From a checkpoint of a small model that answers yes/no questions on an image's attributes: encoder activation squared_relu, fusion encoder norm layernorm.
Rows from block 4 of the fusion encoder of a small model that answers yes/no questions on an image's attributes, named by matrix and row number. Rows with one number belong to one neuron. Each number is 200 + 30 x the weight over its row's rms, rounded and kept within 0 to 999. All counts start at 0.
After each neuron's rows are labels from the 100 texts, of 14848, where the neuron reaches its highest value: "fires on" is the input token at the peak. Only what is clearly more common there than usual is listed. The data: Sentinel-2 satellite tiles (TerraMesh).
# fc1: MLP up (fusion_encoder.blocks.4.mlp.fc1.weight, 1152x192), inputs 0-191
# fc2: MLP down (fusion_encoder.blocks.4.mlp.fc2.weight, 192x1152, transposed), outputs 0-191

fc1.660,179,225,249,190,202,210,176,191,169,236,165,211,210,258,215,208,190,180,184,172,226,193,182,164,191,155,213,196,225,162,204,224,211,193,180,225,223,191,229,195,165,221,235,241,195,179,249,213,227,219,219,176,244,200,206,212,176,172,105,233,203,199,216,248,237,171,219,169,214,208,222,202,132,217,195,163,213,156,234,203,219,223,261,223,187,234,157,203,193,166,238,154,182,268,253,219,186,225,205,229,244,170,230,200,186,204,218,232,181,212,135,144,219,186,167,132,238,185,230,175,206,201,190,230,210,168,215,124,191,202,221,181,186,166,254,161,176,177,193,196,190,230,230,217,216,182,224,208,206,192,160,204,206,123,228,130,215,181,184,143,188,201,217,202,209,138,175,168,161,164,165,210,189,200,217,234,170,182,240,265,221,230,200,210,211,197,247,244,202,250,215,181
fc2.660,208,207,197,175,224,227,226,157,187,224,205,208,196,166,197,169,233,177,201,183,138,170,174,214,174,258,213,248,196,146,208,201,128,139,218,172,228,198,220,188,214,207,264,200,279,200,132,168,159,181,214,187,230,187,204,197,177,218,227,211,261,143,205,155,192,182,158,237,195,216,207,184,265,172,242,248,180,199,210,251,211,168,191,220,142,198,212,208,168,174,191,255,223,187,195,207,187,246,237,197,184,188,247,206,189,212,167,164,237,257,195,183,204,260,193,198,196,212,187,167,196,216,195,183,222,177,184,232,198,195,234,259,185,202,200,212,199,177,195,259,199,195,229,212,248,190,131,149,199,159,260,209,193,160,204,177,182,209,231,232,136,201,223,200,233,186,196,249,128,257,216,222,202,228,176,202,180,183,235,188,156,193,196,181,169,173,167,216,209,205,163,201
fires on: "flooded vegetation"; "crops"

fc1.609,175,233,203,208,221,177,207,192,200,256,116,173,162,178,185,179,154,206,243,190,232,207,245,259,138,237,201,135,183,136,201,212,153,173,216,193,196,230,202,204,240,197,156,205,207,143,199,240,225,148,209,154,221,181,146,238,239,245,187,191,154,191,182,253,196,206,150,205,192,163,197,207,191,158,237,207,236,229,148,218,223,192,209,202,242,224,210,220,171,184,232,192,220,201,209,166,225,170,241,253,174,213,213,201,186,219,193,146,218,188,160,226,196,200,182,214,171,193,210,183,254,189,182,158,145,174,195,199,162,209,212,184,204,166,251,209,164,212,200,240,208,172,220,246,205,217,183,207,283,250,169,199,209,195,225,172,218,187,173,182,233,205,228,198,187,223,197,195,133,230,174,197,227,222,268,214,234,174,244,150,158,190,143,197,180,204,208,217,210,193,220,241
fc2.609,185,248,211,225,151,187,188,198,182,231,194,248,221,202,218,261,201,160,247,200,246,226,178,213,189,180,231,238,209,194,203,209,228,195,228,187,169,210,153,207,215,221,203,242,166,171,211,169,236,164,232,192,194,200,209,220,178,190,165,178,203,193,158,244,182,217,106,203,191,143,152,234,226,202,184,193,167,208,193,208,216,211,215,219,201,219,185,283,151,151,191,176,199,176,242,161,219,175,148,204,187,182,267,188,216,183,221,203,230,191,166,256,208,191,142,267,174,166,213,278,201,210,160,186,133,226,225,184,139,209,248,153,217,199,204,196,221,172,222,196,219,199,202,260,214,205,196,220,180,240,152,187,144,222,232,176,242,150,193,196,231,239,188,163,208,168,149,191,156,200,209,218,234,242,242,214,165,171,216,209,198,197,173,249,169,213,204,212,207,203,190,230
fires on: "crops"; "snow or ice"

fc1.674,178,176,150,172,227,130,194,178,248,189,179,219,172,229,200,226,137,216,170,239,232,220,168,232,183,212,172,251,201,197,212,192,226,183,177,124,200,203,237,199,201,220,184,188,204,226,142,159,189,276,231,203,202,212,190,182,222,138,152,194,195,240,272,223,212,172,140,199,213,151,188,208,177,203,249,193,149,236,175,130,239,178,274,193,195,180,226,186,158,182,182,188,178,220,241,225,174,195,202,183,234,215,203,193,176,179,205,223,191,161,181,222,203,210,161,222,181,181,180,199,216,244,248,204,232,155,180,238,209,221,241,244,212,194,195,193,200,195,183,281,255,219,219,235,214,181,207,187,210,136,220,133,231,229,244,191,209,212,205,246,201,165,177,202,177,200,198,218,217,229,175,210,167,183,192,193,174,168,241,217,189,181,222,195,210,160,175,209,151,249,149,207
fc2.674,199,179,208,232,235,216,187,235,170,204,186,213,133,228,184,186,217,184,231,258,192,229,173,192,212,139,197,202,205,183,215,150,184,177,245,158,248,183,193,230,194,230,190,196,169,203,207,187,219,201,214,224,224,227,224,173,180,247,181,208,156,238,214,143,232,200,202,167,190,106,194,166,225,208,207,221,196,267,210,163,206,212,248,227,189,159,229,234,156,238,204,150,231,250,202,190,200,193,210,182,166,252,126,173,238,230,185,207,172,165,171,213,195,215,212,189,193,215,166,196,177,253,205,202,236,188,215,165,239,214,176,203,185,245,232,246,185,195,172,244,223,181,216,123,172,182,148,196,198,185,217,144,218,227,215,179,189,143,175,226,195,185,194,197,199,213,198,263,190,224,208,197,189,229,269,162,201,134,146,189,205,217,173,176,191,164,200,261,247,212,254,220
fires on: "clouds"; "snow or ice"

fc1.301,199,183,185,173,212,214,174,173,221,162,195,207,233,175,217,205,239,190,187,195,194,240,163,186,206,151,218,266,214,222,227,233,178,221,184,209,167,223,245,175,189,236,222,161,239,145,215,216,163,157,216,233,190,201,143,184,220,198,168,191,162,217,230,239,178,168,300,218,250,204,258,100,242,132,204,247,171,184,172,168,196,209,219,211,209,207,227,165,187,214,160,221,161,176,216,197,221,201,235,190,177,221,195,201,181,157,178,220,211,224,204,194,152,181,214,203,187,214,195,197,172,141,221,136,233,169,226,225,168,243,193,193,214,274,205,213,197,222,174,218,178,133,190,209,216,212,231,204,187,239,191,187,180,179,222,223,178,155,203,163,162,200,207,150,206,198,173,209,151,201,264,179,226,217,167,172,201,254,228,213,193,179,291,232,199,192,204,243,209,199,209,191
fc2.301,186,197,167,167,196,157,183,198,199,220,199,197,144,234,221,193,217,200,180,215,220,178,201,184,207,208,156,173,211,191,201,159,232,179,197,147,189,244,206,253,169,202,196,180,191,199,161,208,219,267,203,188,196,201,194,214,207,198,221,226,179,182,210,224,263,198,205,189,239,188,217,126,242,159,188,252,212,191,182,201,212,275,224,193,217,214,212,177,228,237,214,222,194,229,177,214,202,183,188,198,195,265,243,144,162,182,157,195,161,197,150,224,189,206,185,224,193,199,206,177,172,213,289,225,171,247,144,233,160,196,200,264,166,186,191,218,225,223,154,189,179,190,236,124,171,208,161,261,166,228,226,216,220,146,186,171,164,178,155,171,193,190,235,136,248,157,186,212,211,163,213,204,186,226,230,256,193,213,198,246,223,263,197,216,235,226,236,250,180,212,161,156
fires on: "trees"; "water"

fc1.24,199,188,229,223,199,185,189,210,155,261,148,235,214,191,245,234,237,198,184,234,175,187,193,264,181,235,217,238,224,193,234,197,190,187,246,206,213,235,194,177,233,211,173,214,192,228,172,167,193,190,201,247,189,186,230,209,207,239,189,193,182,198,194,185,256,136,189,194,213,178,200,149,181,240,202,110,216,135,170,207,235,191,210,270,219,153,209,179,225,170,178,201,201,160,243,150,214,201,218,214,140,213,222,235,226,217,211,183,150,186,163,188,137,144,135,208,212,226,150,158,217,165,187,176,224,171,193,160,258,199,269,169,190,187,193,221,183,159,201,212,244,222,191,245,212,230,241,218,191,248,208,227,150,216,189,191,157,203,221,186,205,178,248,233,204,258,241,216,206,202,197,209,135,181,163,197,177,165,235,204,243,188,212,182,226,193,169,190,184,213,219,165
fc2.24,206,209,203,201,176,163,251,193,201,232,200,195,176,223,219,240,195,200,140,157,190,173,248,210,214,154,192,188,173,207,211,178,184,145,206,246,203,206,224,148,154,147,206,221,246,195,201,191,249,172,195,161,215,190,201,233,189,266,155,158,172,224,238,154,219,220,171,165,275,196,299,180,153,240,183,224,265,177,253,184,193,164,204,209,198,206,221,180,229,182,169,186,205,201,205,201,187,201,226,253,191,183,184,192,198,208,169,191,213,225,223,215,199,135,213,242,222,213,236,232,201,207,176,210,191,246,227,238,156,231,191,264,207,204,183,188,228,178,234,213,187,176,239,175,209,228,184,177,210,153,189,143,201,292,227,168,210,195,185,179,184,275,158,169,227,191,199,192,224,204,202,174,222,174,222,215,176,187,198,155,222,140,182,196,174,179,158,164,185,172,181,241
fires on: "flooded vegetation"

fc1.206,214,172,180,165,177,168,239,222,200,235,188,232,215,162,220,238,202,202,152,200,176,179,241,198,188,177,203,188,252,239,219,266,204,196,204,211,181,233,213,185,205,215,207,218,155,230,212,214,181,248,178,201,191,188,249,234,248,261,191,230,199,152,168,223,230,162,246,192,224,201,257,151,199,242,216,174,183,194,168,216,220,208,214,154,208,217,214,196,166,157,218,197,249,186,193,282,214,268,217,189,195,142,169,131,182,196,171,227,225,209,160,188,189,214,217,198,174,179,156,186,158,232,218,192,213,214,213,192,173,190,200,234,181,225,268,208,212,235,178,213,168,180,181,254,143,146,185,229,199,217,173,223,170,214,172,179,161,163,200,211,217,203,164,188,210,168,183,192,230,150,188,202,193,93,255,203,262,191,242,191,226,165,138,203,181,160,236,205,214,190,196,200
fc2.206,176,168,131,138,220,187,159,218,149,230,246,224,202,205,143,159,172,169,254,173,182,196,181,250,185,247,213,201,211,189,220,216,199,231,210,128,278,203,214,196,208,227,202,185,179,183,200,203,239,219,140,199,168,200,149,180,222,200,219,189,168,208,211,222,206,249,222,214,219,208,182,201,226,215,214,162,195,216,195,187,165,206,197,224,221,212,211,215,216,232,131,188,237,185,257,179,229,227,202,219,178,167,163,187,224,185,191,200,260,168,198,186,191,275,232,149,205,208,191,175,255,178,177,173,141,205,172,235,180,240,208,173,240,162,193,224,190,246,213,202,205,190,260,194,204,177,109,217,166,247,190,281,216,170,235,191,199,193,242,206,152,186,206,176,195,227,179,194,154,205,230,174,194,208,191,211,207,180,225,210,240,185,145,240,223,220,185,136,180,199,183,206
fires on: "crops"

fc1.165,224,300,159,222,224,179,198,233,245,211,168,197,189,183,212,242,222,181,211,182,186,273,213,171,171,182,256,220,213,216,178,185,247,185,253,247,192,239,178,178,225,206,202,215,180,215,230,202,166,174,230,175,207,181,141,206,234,227,182,188,165,156,209,208,204,190,225,203,232,162,190,208,221,188,223,219,187,211,141,202,209,231,147,176,218,196,191,203,250,220,174,174,183,177,229,159,186,218,186,200,195,201,206,223,198,169,165,214,199,221,168,225,200,207,152,222,149,245,192,209,201,143,210,196,196,180,196,207,192,191,202,187,198,161,237,250,166,221,204,258,195,239,149,223,215,160,210,190,205,196,267,199,176,275,230,181,248,213,165,240,224,247,222,211,180,189,157,178,255,176,158,212,180,181,211,139,158,166,194,190,232,212,198,133,139,261,131,216,184,154,178,205
fc2.165,215,222,177,207,161,257,229,204,203,209,252,217,204,215,190,207,220,191,203,222,203,181,209,191,186,153,196,219,180,201,238,190,248,169,215,201,209,191,160,215,191,207,215,234,194,285,186,177,171,199,276,146,191,232,179,248,207,224,190,168,187,203,220,163,216,211,180,220,254,170,210,168,196,166,146,244,204,166,200,192,174,200,181,179,229,260,212,196,194,232,210,203,198,193,243,214,252,205,206,202,234,203,194,183,214,202,174,231,213,192,215,200,236,194,159,124,197,180,187,209,229,106,202,187,238,193,183,191,128,202,192,193,191,164,192,161,172,226,233,242,235,208,153,163,247,153,200,162,186,226,236,238,139,215,213,198,209,227,285,206,189,154,210,162,208,238,200,213,233,120,244,163,173,157,186,210,228,194,225,127,160,208,190,219,206,215,225,185,198,206,130,179
fires on: "bare ground"; "flooded vegetation"

fc1.574,253,169,199,189,189,207,209,215,150,142,197,142,163,119,179,195,146,157,207,206,224,217,282,232,217,181,221,198,192,206,211,194,158,206,225,149,254,200,216,218,148,182,179,194,215,194,200,200,219,182,187,216,225,180,183,195,141,191,195,224,189,165,158,207,183,278,208,210,205,214,241,176,233,233,195,172,199,252,181,249,196,226,191,250,252,204,170,170,189,168,212,169,204,236,175,164,242,173,132,173,218,164,222,207,199,259,197,200,184,243,172,230,169,200,190,199,198,229,207,182,151,246,253,190,235,195,210,182,204,210,264,195,203,168,254,206,194,186,193,158,176,169,200,183,216,166,204,214,178,169,203,191,181,152,215,180,271,199,167,200,235,189,162,209,221,148,236,249,227,225,187,196,183,240,210,218,169,234,264,206,247,183,210,162,202,183,190,207,220,220,242,257
fc2.574,225,213,181,196,218,217,230,220,179,250,239,184,202,197,186,198,126,153,235,218,177,244,172,215,124,230,210,188,194,228,207,182,193,190,191,181,225,189,191,180,188,173,247,196,190,179,225,176,176,202,142,216,144,126,124,233,198,215,212,202,165,233,218,197,226,203,221,199,217,207,208,226,234,175,215,205,188,223,253,187,221,259,149,148,180,185,253,252,167,232,204,185,214,170,196,249,177,183,214,183,231,254,194,211,147,181,276,203,225,212,181,176,198,177,160,229,217,205,241,210,247,205,197,179,148,215,228,223,203,225,229,235,183,173,200,184,216,182,186,179,201,240,227,178,211,215,210,180,227,177,137,204,201,232,180,194,194,199,144,203,217,136,162,179,128,218,128,225,169,208,215,195,232,166,186,201,252,230,169,164,184,187,212,260,218,202,204,152,235,195,201,261
fires on: "crops"

fc1.96,192,185,209,190,180,218,144,221,211,186,237,183,167,194,152,191,241,170,192,221,172,187,217,161,175,168,193,171,191,183,200,210,207,176,195,256,233,192,264,114,167,224,175,201,201,181,245,200,201,233,187,133,231,169,203,180,162,216,175,207,238,221,213,185,182,218,222,201,210,168,221,176,173,188,154,224,214,177,200,232,213,268,200,196,173,205,202,192,212,221,226,185,207,209,170,214,240,170,166,186,206,189,135,199,195,216,188,207,230,256,252,187,189,153,157,205,196,186,255,232,167,163,183,203,200,217,198,245,271,164,183,211,229,229,274,207,169,140,202,211,187,145,165,178,205,200,281,240,204,193,191,236,153,207,211,150,198,176,194,178,227,203,245,235,189,198,199,190,186,157,243,135,182,253,196,201,181,195,281,203,222,219,291,199,195,225,186,218,201,211,219,235
fc2.96,229,155,178,146,175,217,154,207,240,229,197,210,225,203,199,197,211,196,216,225,189,172,171,220,179,191,181,207,138,206,192,222,208,210,154,204,290,232,133,215,163,195,159,176,212,198,165,196,212,145,162,218,157,220,200,205,224,218,236,207,139,205,202,245,239,194,261,259,173,217,164,193,254,173,237,191,168,229,222,200,138,182,249,260,204,177,206,204,199,169,171,222,205,223,143,156,199,189,214,221,218,219,248,192,193,162,188,182,191,213,194,136,156,156,167,237,190,206,241,238,196,199,157,179,226,218,251,163,215,266,191,183,193,197,245,226,241,157,210,227,218,221,177,201,185,193,224,229,216,189,238,232,200,185,186,181,222,221,224,185,193,172,194,254,199,241,197,214,184,230,248,195,236,145,224,197,225,192,227,169,201,209,248,202,149,167,205,195,172,124,161,215
fires on: "bare ground"

fc1.100,213,218,168,196,203,209,170,182,194,200,183,239,197,224,215,182,173,172,220,230,222,228,218,208,161,185,246,175,178,224,197,218,208,194,195,168,222,211,264,197,177,177,244,230,197,246,221,252,207,236,175,171,176,196,207,200,182,218,206,214,170,190,160,189,197,227,192,248,191,219,218,210,252,154,168,174,175,244,150,169,224,228,206,267,264,295,196,165,185,206,234,225,193,208,290,201,206,203,222,219,176,158,208,205,293,215,256,227,145,253,182,174,192,185,226,182,169,219,172,201,210,202,166,186,194,169,183,222,160,268,221,250,195,218,198,173,206,214,163,194,176,212,184,201,143,218,232,148,181,186,192,204,215,185,202,171,223,193,193,143,174,188,256,163,178,223,192,254,158,139,187,156,200,189,253,194,195,183,191,181,140,165,212,170,230,150,193,198,225,159,189,211
fc2.100,170,200,179,200,183,170,222,178,222,126,170,173,236,210,204,224,215,204,188,203,180,155,181,239,263,216,176,194,187,190,152,207,189,224,188,216,189,168,158,208,180,182,254,235,172,172,177,229,218,232,192,245,214,150,194,187,200,219,212,162,153,221,189,185,152,168,226,173,198,128,203,219,227,223,214,217,238,188,194,189,203,234,219,192,237,241,185,224,182,246,151,217,152,181,188,210,141,212,185,235,202,225,251,226,205,223,151,199,268,155,205,241,199,211,210,228,216,197,239,212,203,210,232,196,144,188,244,220,173,159,217,146,201,224,182,175,248,193,200,146,200,178,156,223,164,176,212,172,136,272,207,199,204,258,186,192,242,205,168,197,175,169,201,240,184,215,221,189,250,194,168,205,236,196,267,209,267,152,252,212,235,213,232,182,177,215,145,182,163,224,172,186
fires on: "clouds"

fc1.499,150,186,228,228,224,171,201,245,170,198,264,209,201,172,190,198,199,207,172,167,202,220,201,230,256,211,203,183,150,204,193,181,189,184,183,192,256,198,231,217,186,173,179,219,174,217,254,189,198,176,184,207,193,203,153,163,175,165,170,205,171,153,123,230,174,229,218,165,221,261,181,206,263,180,193,200,176,227,206,225,194,238,162,189,239,228,251,214,205,196,236,206,259,201,204,226,177,233,155,208,180,172,243,220,169,109,224,185,227,250,182,229,235,242,225,234,202,192,168,198,175,179,176,155,193,162,244,221,156,269,185,142,208,224,223,204,179,180,154,182,158,217,211,238,178,186,163,203,238,193,217,204,229,220,166,212,230,199,204,150,200,227,198,246,245,141,207,209,227,230,205,143,179,210,235,185,181,209,262,147,172,220,220,199,202,198,267,202,218,164,191,186
fc2.499,178,208,203,203,224,199,235,226,198,192,117,196,233,189,205,135,174,258,177,176,193,231,214,141,223,177,236,217,217,160,198,193,178,231,196,141,202,150,201,124,216,170,169,196,222,214,191,237,232,210,202,222,197,144,196,222,174,223,201,204,191,128,197,224,198,218,208,169,228,264,206,244,218,192,183,208,183,225,215,189,219,218,220,218,169,171,180,192,236,228,181,147,184,196,165,242,222,219,179,196,166,183,229,234,263,202,226,192,269,260,169,239,247,204,232,205,173,174,193,230,109,183,224,169,217,220,201,180,140,186,160,180,227,188,199,195,221,226,133,171,210,193,175,213,196,205,190,254,252,126,199,266,212,213,203,211,190,163,220,209,192,244,176,180,205,229,182,196,199,201,214,197,205,218,181,208,201,168,157,187,268,149,203,209,218,182,234,189,208,252,165,196
fires on: "crops"

fc1.81,189,203,198,218,182,181,255,219,226,195,155,197,190,128,164,230,187,182,198,227,247,195,198,266,161,220,209,161,181,199,181,195,209,204,189,238,249,130,158,231,230,170,189,175,201,209,176,99,157,179,185,212,222,217,170,189,209,236,156,188,200,194,162,149,229,187,223,228,197,215,227,204,220,175,152,170,216,193,128,171,249,243,215,225,237,236,215,229,205,188,165,204,221,189,141,159,180,184,203,184,225,176,239,208,217,189,229,198,218,220,187,229,176,266,237,177,125,188,174,202,181,215,200,143,227,206,192,188,247,229,161,216,205,169,233,169,207,215,187,176,233,208,170,243,208,189,205,183,214,180,204,191,232,205,283,200,180,127,151,197,145,209,208,212,235,182,195,232,266,236,194,218,170,203,189,215,187,237,202,226,220,188,216,206,156,209,171,168,244,194,244,185
fc2.81,178,196,213,201,200,204,184,250,187,183,184,224,156,208,198,163,190,210,130,200,168,159,233,207,176,201,215,202,205,237,180,252,182,210,209,271,196,192,205,213,194,239,205,200,182,250,154,208,169,199,202,219,216,223,229,202,210,197,207,224,161,199,170,141,179,212,172,197,183,165,152,249,197,144,212,268,250,186,202,210,198,161,215,162,222,188,170,184,229,193,146,237,228,235,194,205,196,212,177,223,233,173,222,191,172,166,201,201,183,227,128,264,227,222,168,245,275,203,202,159,200,230,214,220,211,216,116,166,232,181,153,202,183,222,238,214,242,182,141,155,219,184,241,126,258,178,153,223,252,198,216,204,209,192,192,146,232,239,236,218,205,196,200,190,248,247,194,188,164,244,203,228,219,170,190,187,254,192,168,149,178,190,171,194,193,209,206,185,191,207,244,167
fires on: "crops"; "built area"

fc1.349,207,206,229,231,203,224,212,168,235,207,185,169,185,131,195,247,208,222,209,191,202,235,201,232,183,215,204,183,148,215,186,226,158,219,231,194,120,198,237,218,196,179,223,139,192,212,182,211,177,153,170,258,228,181,180,150,229,181,146,242,170,209,215,240,213,189,158,210,155,255,210,172,205,223,159,177,184,220,168,210,217,231,225,182,171,211,214,220,206,184,227,173,223,185,189,194,255,220,196,124,180,235,192,209,194,223,121,194,209,214,213,215,192,252,193,230,149,217,172,215,175,204,162,193,203,161,242,228,264,216,182,225,233,166,183,201,194,189,171,244,185,219,178,215,219,131,267,137,137,199,190,209,175,241,206,206,152,179,191,227,206,163,240,205,174,189,278,194,199,233,166,165,188,174,225,175,204,229,191,235,186,200,148,198,185,172,259,208,240,178,228,182
fc2.349,209,205,176,217,239,213,176,227,194,273,193,159,170,174,200,206,157,258,227,195,200,196,163,191,117,162,195,186,146,269,251,161,170,194,222,152,157,272,216,200,127,156,215,234,130,201,234,209,205,160,173,198,160,192,236,197,227,252,181,176,127,189,200,237,201,203,211,206,183,216,206,204,180,219,217,263,198,159,223,209,227,212,188,189,166,222,182,192,168,217,194,202,235,231,230,199,242,220,174,205,161,219,175,229,211,193,161,205,180,206,238,175,230,216,205,185,229,186,185,225,221,143,190,148,184,186,204,160,250,224,172,202,231,184,152,197,202,211,177,214,227,193,232,164,206,201,200,259,136,216,223,202,229,297,212,175,191,203,162,198,224,203,228,182,227,203,225,175,193,199,206,165,232,208,153,155,199,188,188,181,217,190,209,195,217,163,204,204,177,233,265,169
fires on: "flooded vegetation"; "snow or ice"

fc1.64,149,203,219,147,247,165,216,151,226,224,182,238,194,228,171,226,215,207,234,185,182,163,201,194,205,163,204,128,193,205,214,178,161,217,211,134,151,232,160,199,215,185,166,189,156,188,227,206,190,234,239,196,204,184,220,187,190,196,168,197,188,174,249,246,207,206,287,169,176,167,210,160,231,186,164,210,173,172,106,168,173,202,254,275,180,190,207,191,195,220,115,179,206,216,192,216,238,184,194,206,236,212,261,233,236,190,240,258,248,196,177,200,225,208,193,197,179,175,288,181,214,231,220,209,232,197,233,210,253,188,220,245,158,204,224,275,174,203,178,221,193,180,262,160,243,175,203,200,236,219,195,176,179,185,223,207,197,202,201,145,200,205,199,231,181,210,213,171,176,178,203,205,187,199,215,185,205,180,241,169,203,183,180,165,156,186,237,219,206,215,212,211
fc2.64,174,218,184,177,260,187,219,240,180,170,154,186,204,215,183,180,193,153,170,194,209,156,190,216,145,240,225,154,205,147,233,252,259,171,242,226,146,211,205,180,171,206,221,146,256,187,189,190,228,159,168,219,130,223,189,199,235,226,201,222,175,238,168,202,217,214,221,195,226,197,189,183,229,203,217,159,197,175,263,207,224,195,213,184,207,225,207,205,184,224,181,223,267,173,166,174,189,144,164,194,211,225,209,192,185,234,166,251,204,235,225,258,208,164,176,199,183,218,197,161,214,204,212,165,157,211,213,204,177,195,242,174,246,264,182,204,148,191,128,159,186,208,191,233,149,218,126,140,184,149,194,254,230,201,192,250,199,220,176,200,211,187,220,211,205,208,258,220,220,258,239,209,217,214,180,206,199,246,200,191,188,207,248,201,204,165,210,158,161,232,197,201
fires on: "trees"

fc1.338,173,241,182,210,211,215,219,225,247,240,194,207,215,192,187,164,274,170,262,255,188,95,214,173,213,209,199,224,182,186,243,193,190,224,196,201,222,224,209,212,185,180,172,199,209,226,202,183,197,162,226,211,187,282,162,170,203,168,155,199,187,174,184,228,196,170,249,170,214,244,206,186,215,211,144,222,105,213,183,215,180,251,204,229,229,217,270,215,205,216,190,166,221,220,183,231,213,179,181,191,192,129,186,201,198,201,219,231,213,234,146,254,231,213,226,202,200,231,169,171,190,201,184,180,189,221,152,230,191,260,207,183,187,210,220,222,194,231,196,155,199,182,173,115,227,88,239,201,249,264,194,212,157,192,172,206,216,202,174,192,200,207,226,215,224,204,236,180,219,193,184,146,170,210,227,166,222,211,194,205,203,178,192,232,178,220,227,205,202,195,214,173
fc2.338,138,250,218,193,254,236,173,276,251,182,198,208,218,200,142,211,230,181,193,249,205,174,198,205,193,251,247,170,214,252,242,199,147,183,179,146,269,183,228,188,240,181,169,200,139,181,221,197,246,186,164,198,147,220,226,187,169,108,194,228,155,189,151,219,223,202,230,209,188,224,165,240,186,174,211,207,214,196,195,207,205,249,195,212,169,148,202,175,193,231,204,195,246,203,192,222,229,164,247,235,217,177,210,190,209,210,208,234,173,227,189,223,216,203,187,199,214,232,201,190,192,185,176,185,232,234,186,186,208,207,246,183,194,247,168,180,212,135,158,193,183,152,211,197,194,215,172,177,287,249,207,227,181,161,215,225,228,197,182,213,214,218,173,217,192,187,222,187,147,195,165,224,232,209,164,148,233,205,180,152,142,231,207,187,148,214,193,155,193,193,220,170
fires on: "crops"

fc1.710,239,185,149,171,202,181,240,222,284,187,221,182,167,208,133,168,231,204,212,231,207,161,199,180,213,148,168,260,238,203,248,171,217,190,165,258,128,223,242,176,224,215,187,219,239,237,194,212,178,202,210,223,220,205,223,214,193,175,215,172,231,193,196,227,189,220,195,181,172,208,214,211,267,201,196,212,205,195,258,232,184,210,204,179,254,235,234,158,223,194,167,172,222,213,183,193,172,182,161,240,159,175,210,189,177,201,189,143,260,221,144,194,186,184,161,184,200,224,250,177,229,221,186,211,193,205,184,149,247,199,188,153,217,198,244,212,138,205,234,168,187,234,253,167,206,158,211,196,220,195,263,151,165,174,198,207,163,228,190,219,162,226,189,220,237,198,179,178,209,202,192,232,165,184,211,169,174,198,208,160,161,158,219,165,194,229,152,195,233,268,264,195
fc2.710,202,190,207,219,171,239,273,200,203,182,183,219,172,218,173,241,212,197,206,202,200,214,177,185,212,177,126,249,194,186,215,170,223,178,242,187,197,204,192,199,197,216,270,205,208,258,213,212,161,162,216,217,214,254,160,140,201,182,203,209,189,220,190,227,205,215,226,245,159,191,201,188,213,110,199,215,189,189,159,215,175,197,291,190,156,224,165,199,146,165,178,141,174,223,278,215,206,207,207,234,248,155,183,205,230,232,222,209,251,207,209,199,189,202,175,203,229,240,164,185,182,230,224,207,133,161,238,205,139,220,239,222,217,224,187,181,185,159,190,211,223,205,171,140,242,220,207,186,236,175,225,189,178,250,211,267,161,218,204,201,169,240,201,197,165,204,211,156,135,176,215,230,196,203,190,168,230,218,224,169,192,187,194,200,182,224,254,151,167,167,185,174
fires on: "bare ground"; "flooded vegetation"

fc1.663,179,241,164,221,172,210,315,171,185,165,136,167,220,232,206,160,189,220,206,203,217,167,222,169,220,175,179,202,156,164,220,212,208,169,231,202,199,172,195,237,207,199,181,162,254,231,192,224,205,197,190,167,292,202,168,191,213,226,196,210,245,172,235,241,180,95,172,209,209,234,109,209,199,178,182,231,200,207,161,150,235,200,199,199,205,225,167,181,190,215,235,189,235,179,210,194,203,202,184,240,189,140,203,228,184,210,158,190,184,212,216,204,200,208,189,225,208,141,204,243,204,197,237,157,218,207,204,184,213,223,182,176,248,219,241,196,177,223,222,215,191,215,202,198,227,137,153,206,207,238,225,222,183,171,182,192,185,217,192,233,202,237,231,163,236,201,166,179,197,239,152,169,157,228,226,171,185,248,171,190,185,203,184,204,246,201,261,148,233,207,260,184
fc2.663,233,198,170,196,167,214,200,174,190,212,189,205,218,213,252,204,219,193,177,191,125,204,186,193,142,135,177,157,196,161,213,203,158,194,218,233,151,203,213,208,196,201,217,155,250,215,204,242,207,190,210,218,233,198,216,164,189,196,206,200,235,232,160,204,189,185,201,173,220,229,207,153,191,221,175,208,192,225,247,180,206,165,205,206,212,181,235,240,193,218,218,247,196,203,152,220,232,243,247,178,190,112,271,189,152,155,188,182,165,188,123,190,236,230,231,227,192,162,170,238,135,161,213,169,181,249,250,162,180,207,150,200,176,214,185,149,172,168,220,198,214,190,216,217,199,223,201,290,217,207,264,239,204,203,211,212,220,178,183,176,233,254,167,174,186,202,217,185,186,219,199,199,210,255,242,157,183,254,219,185,227,179,215,254,205,151,224,177,158,232,215,226
fires on: "trees"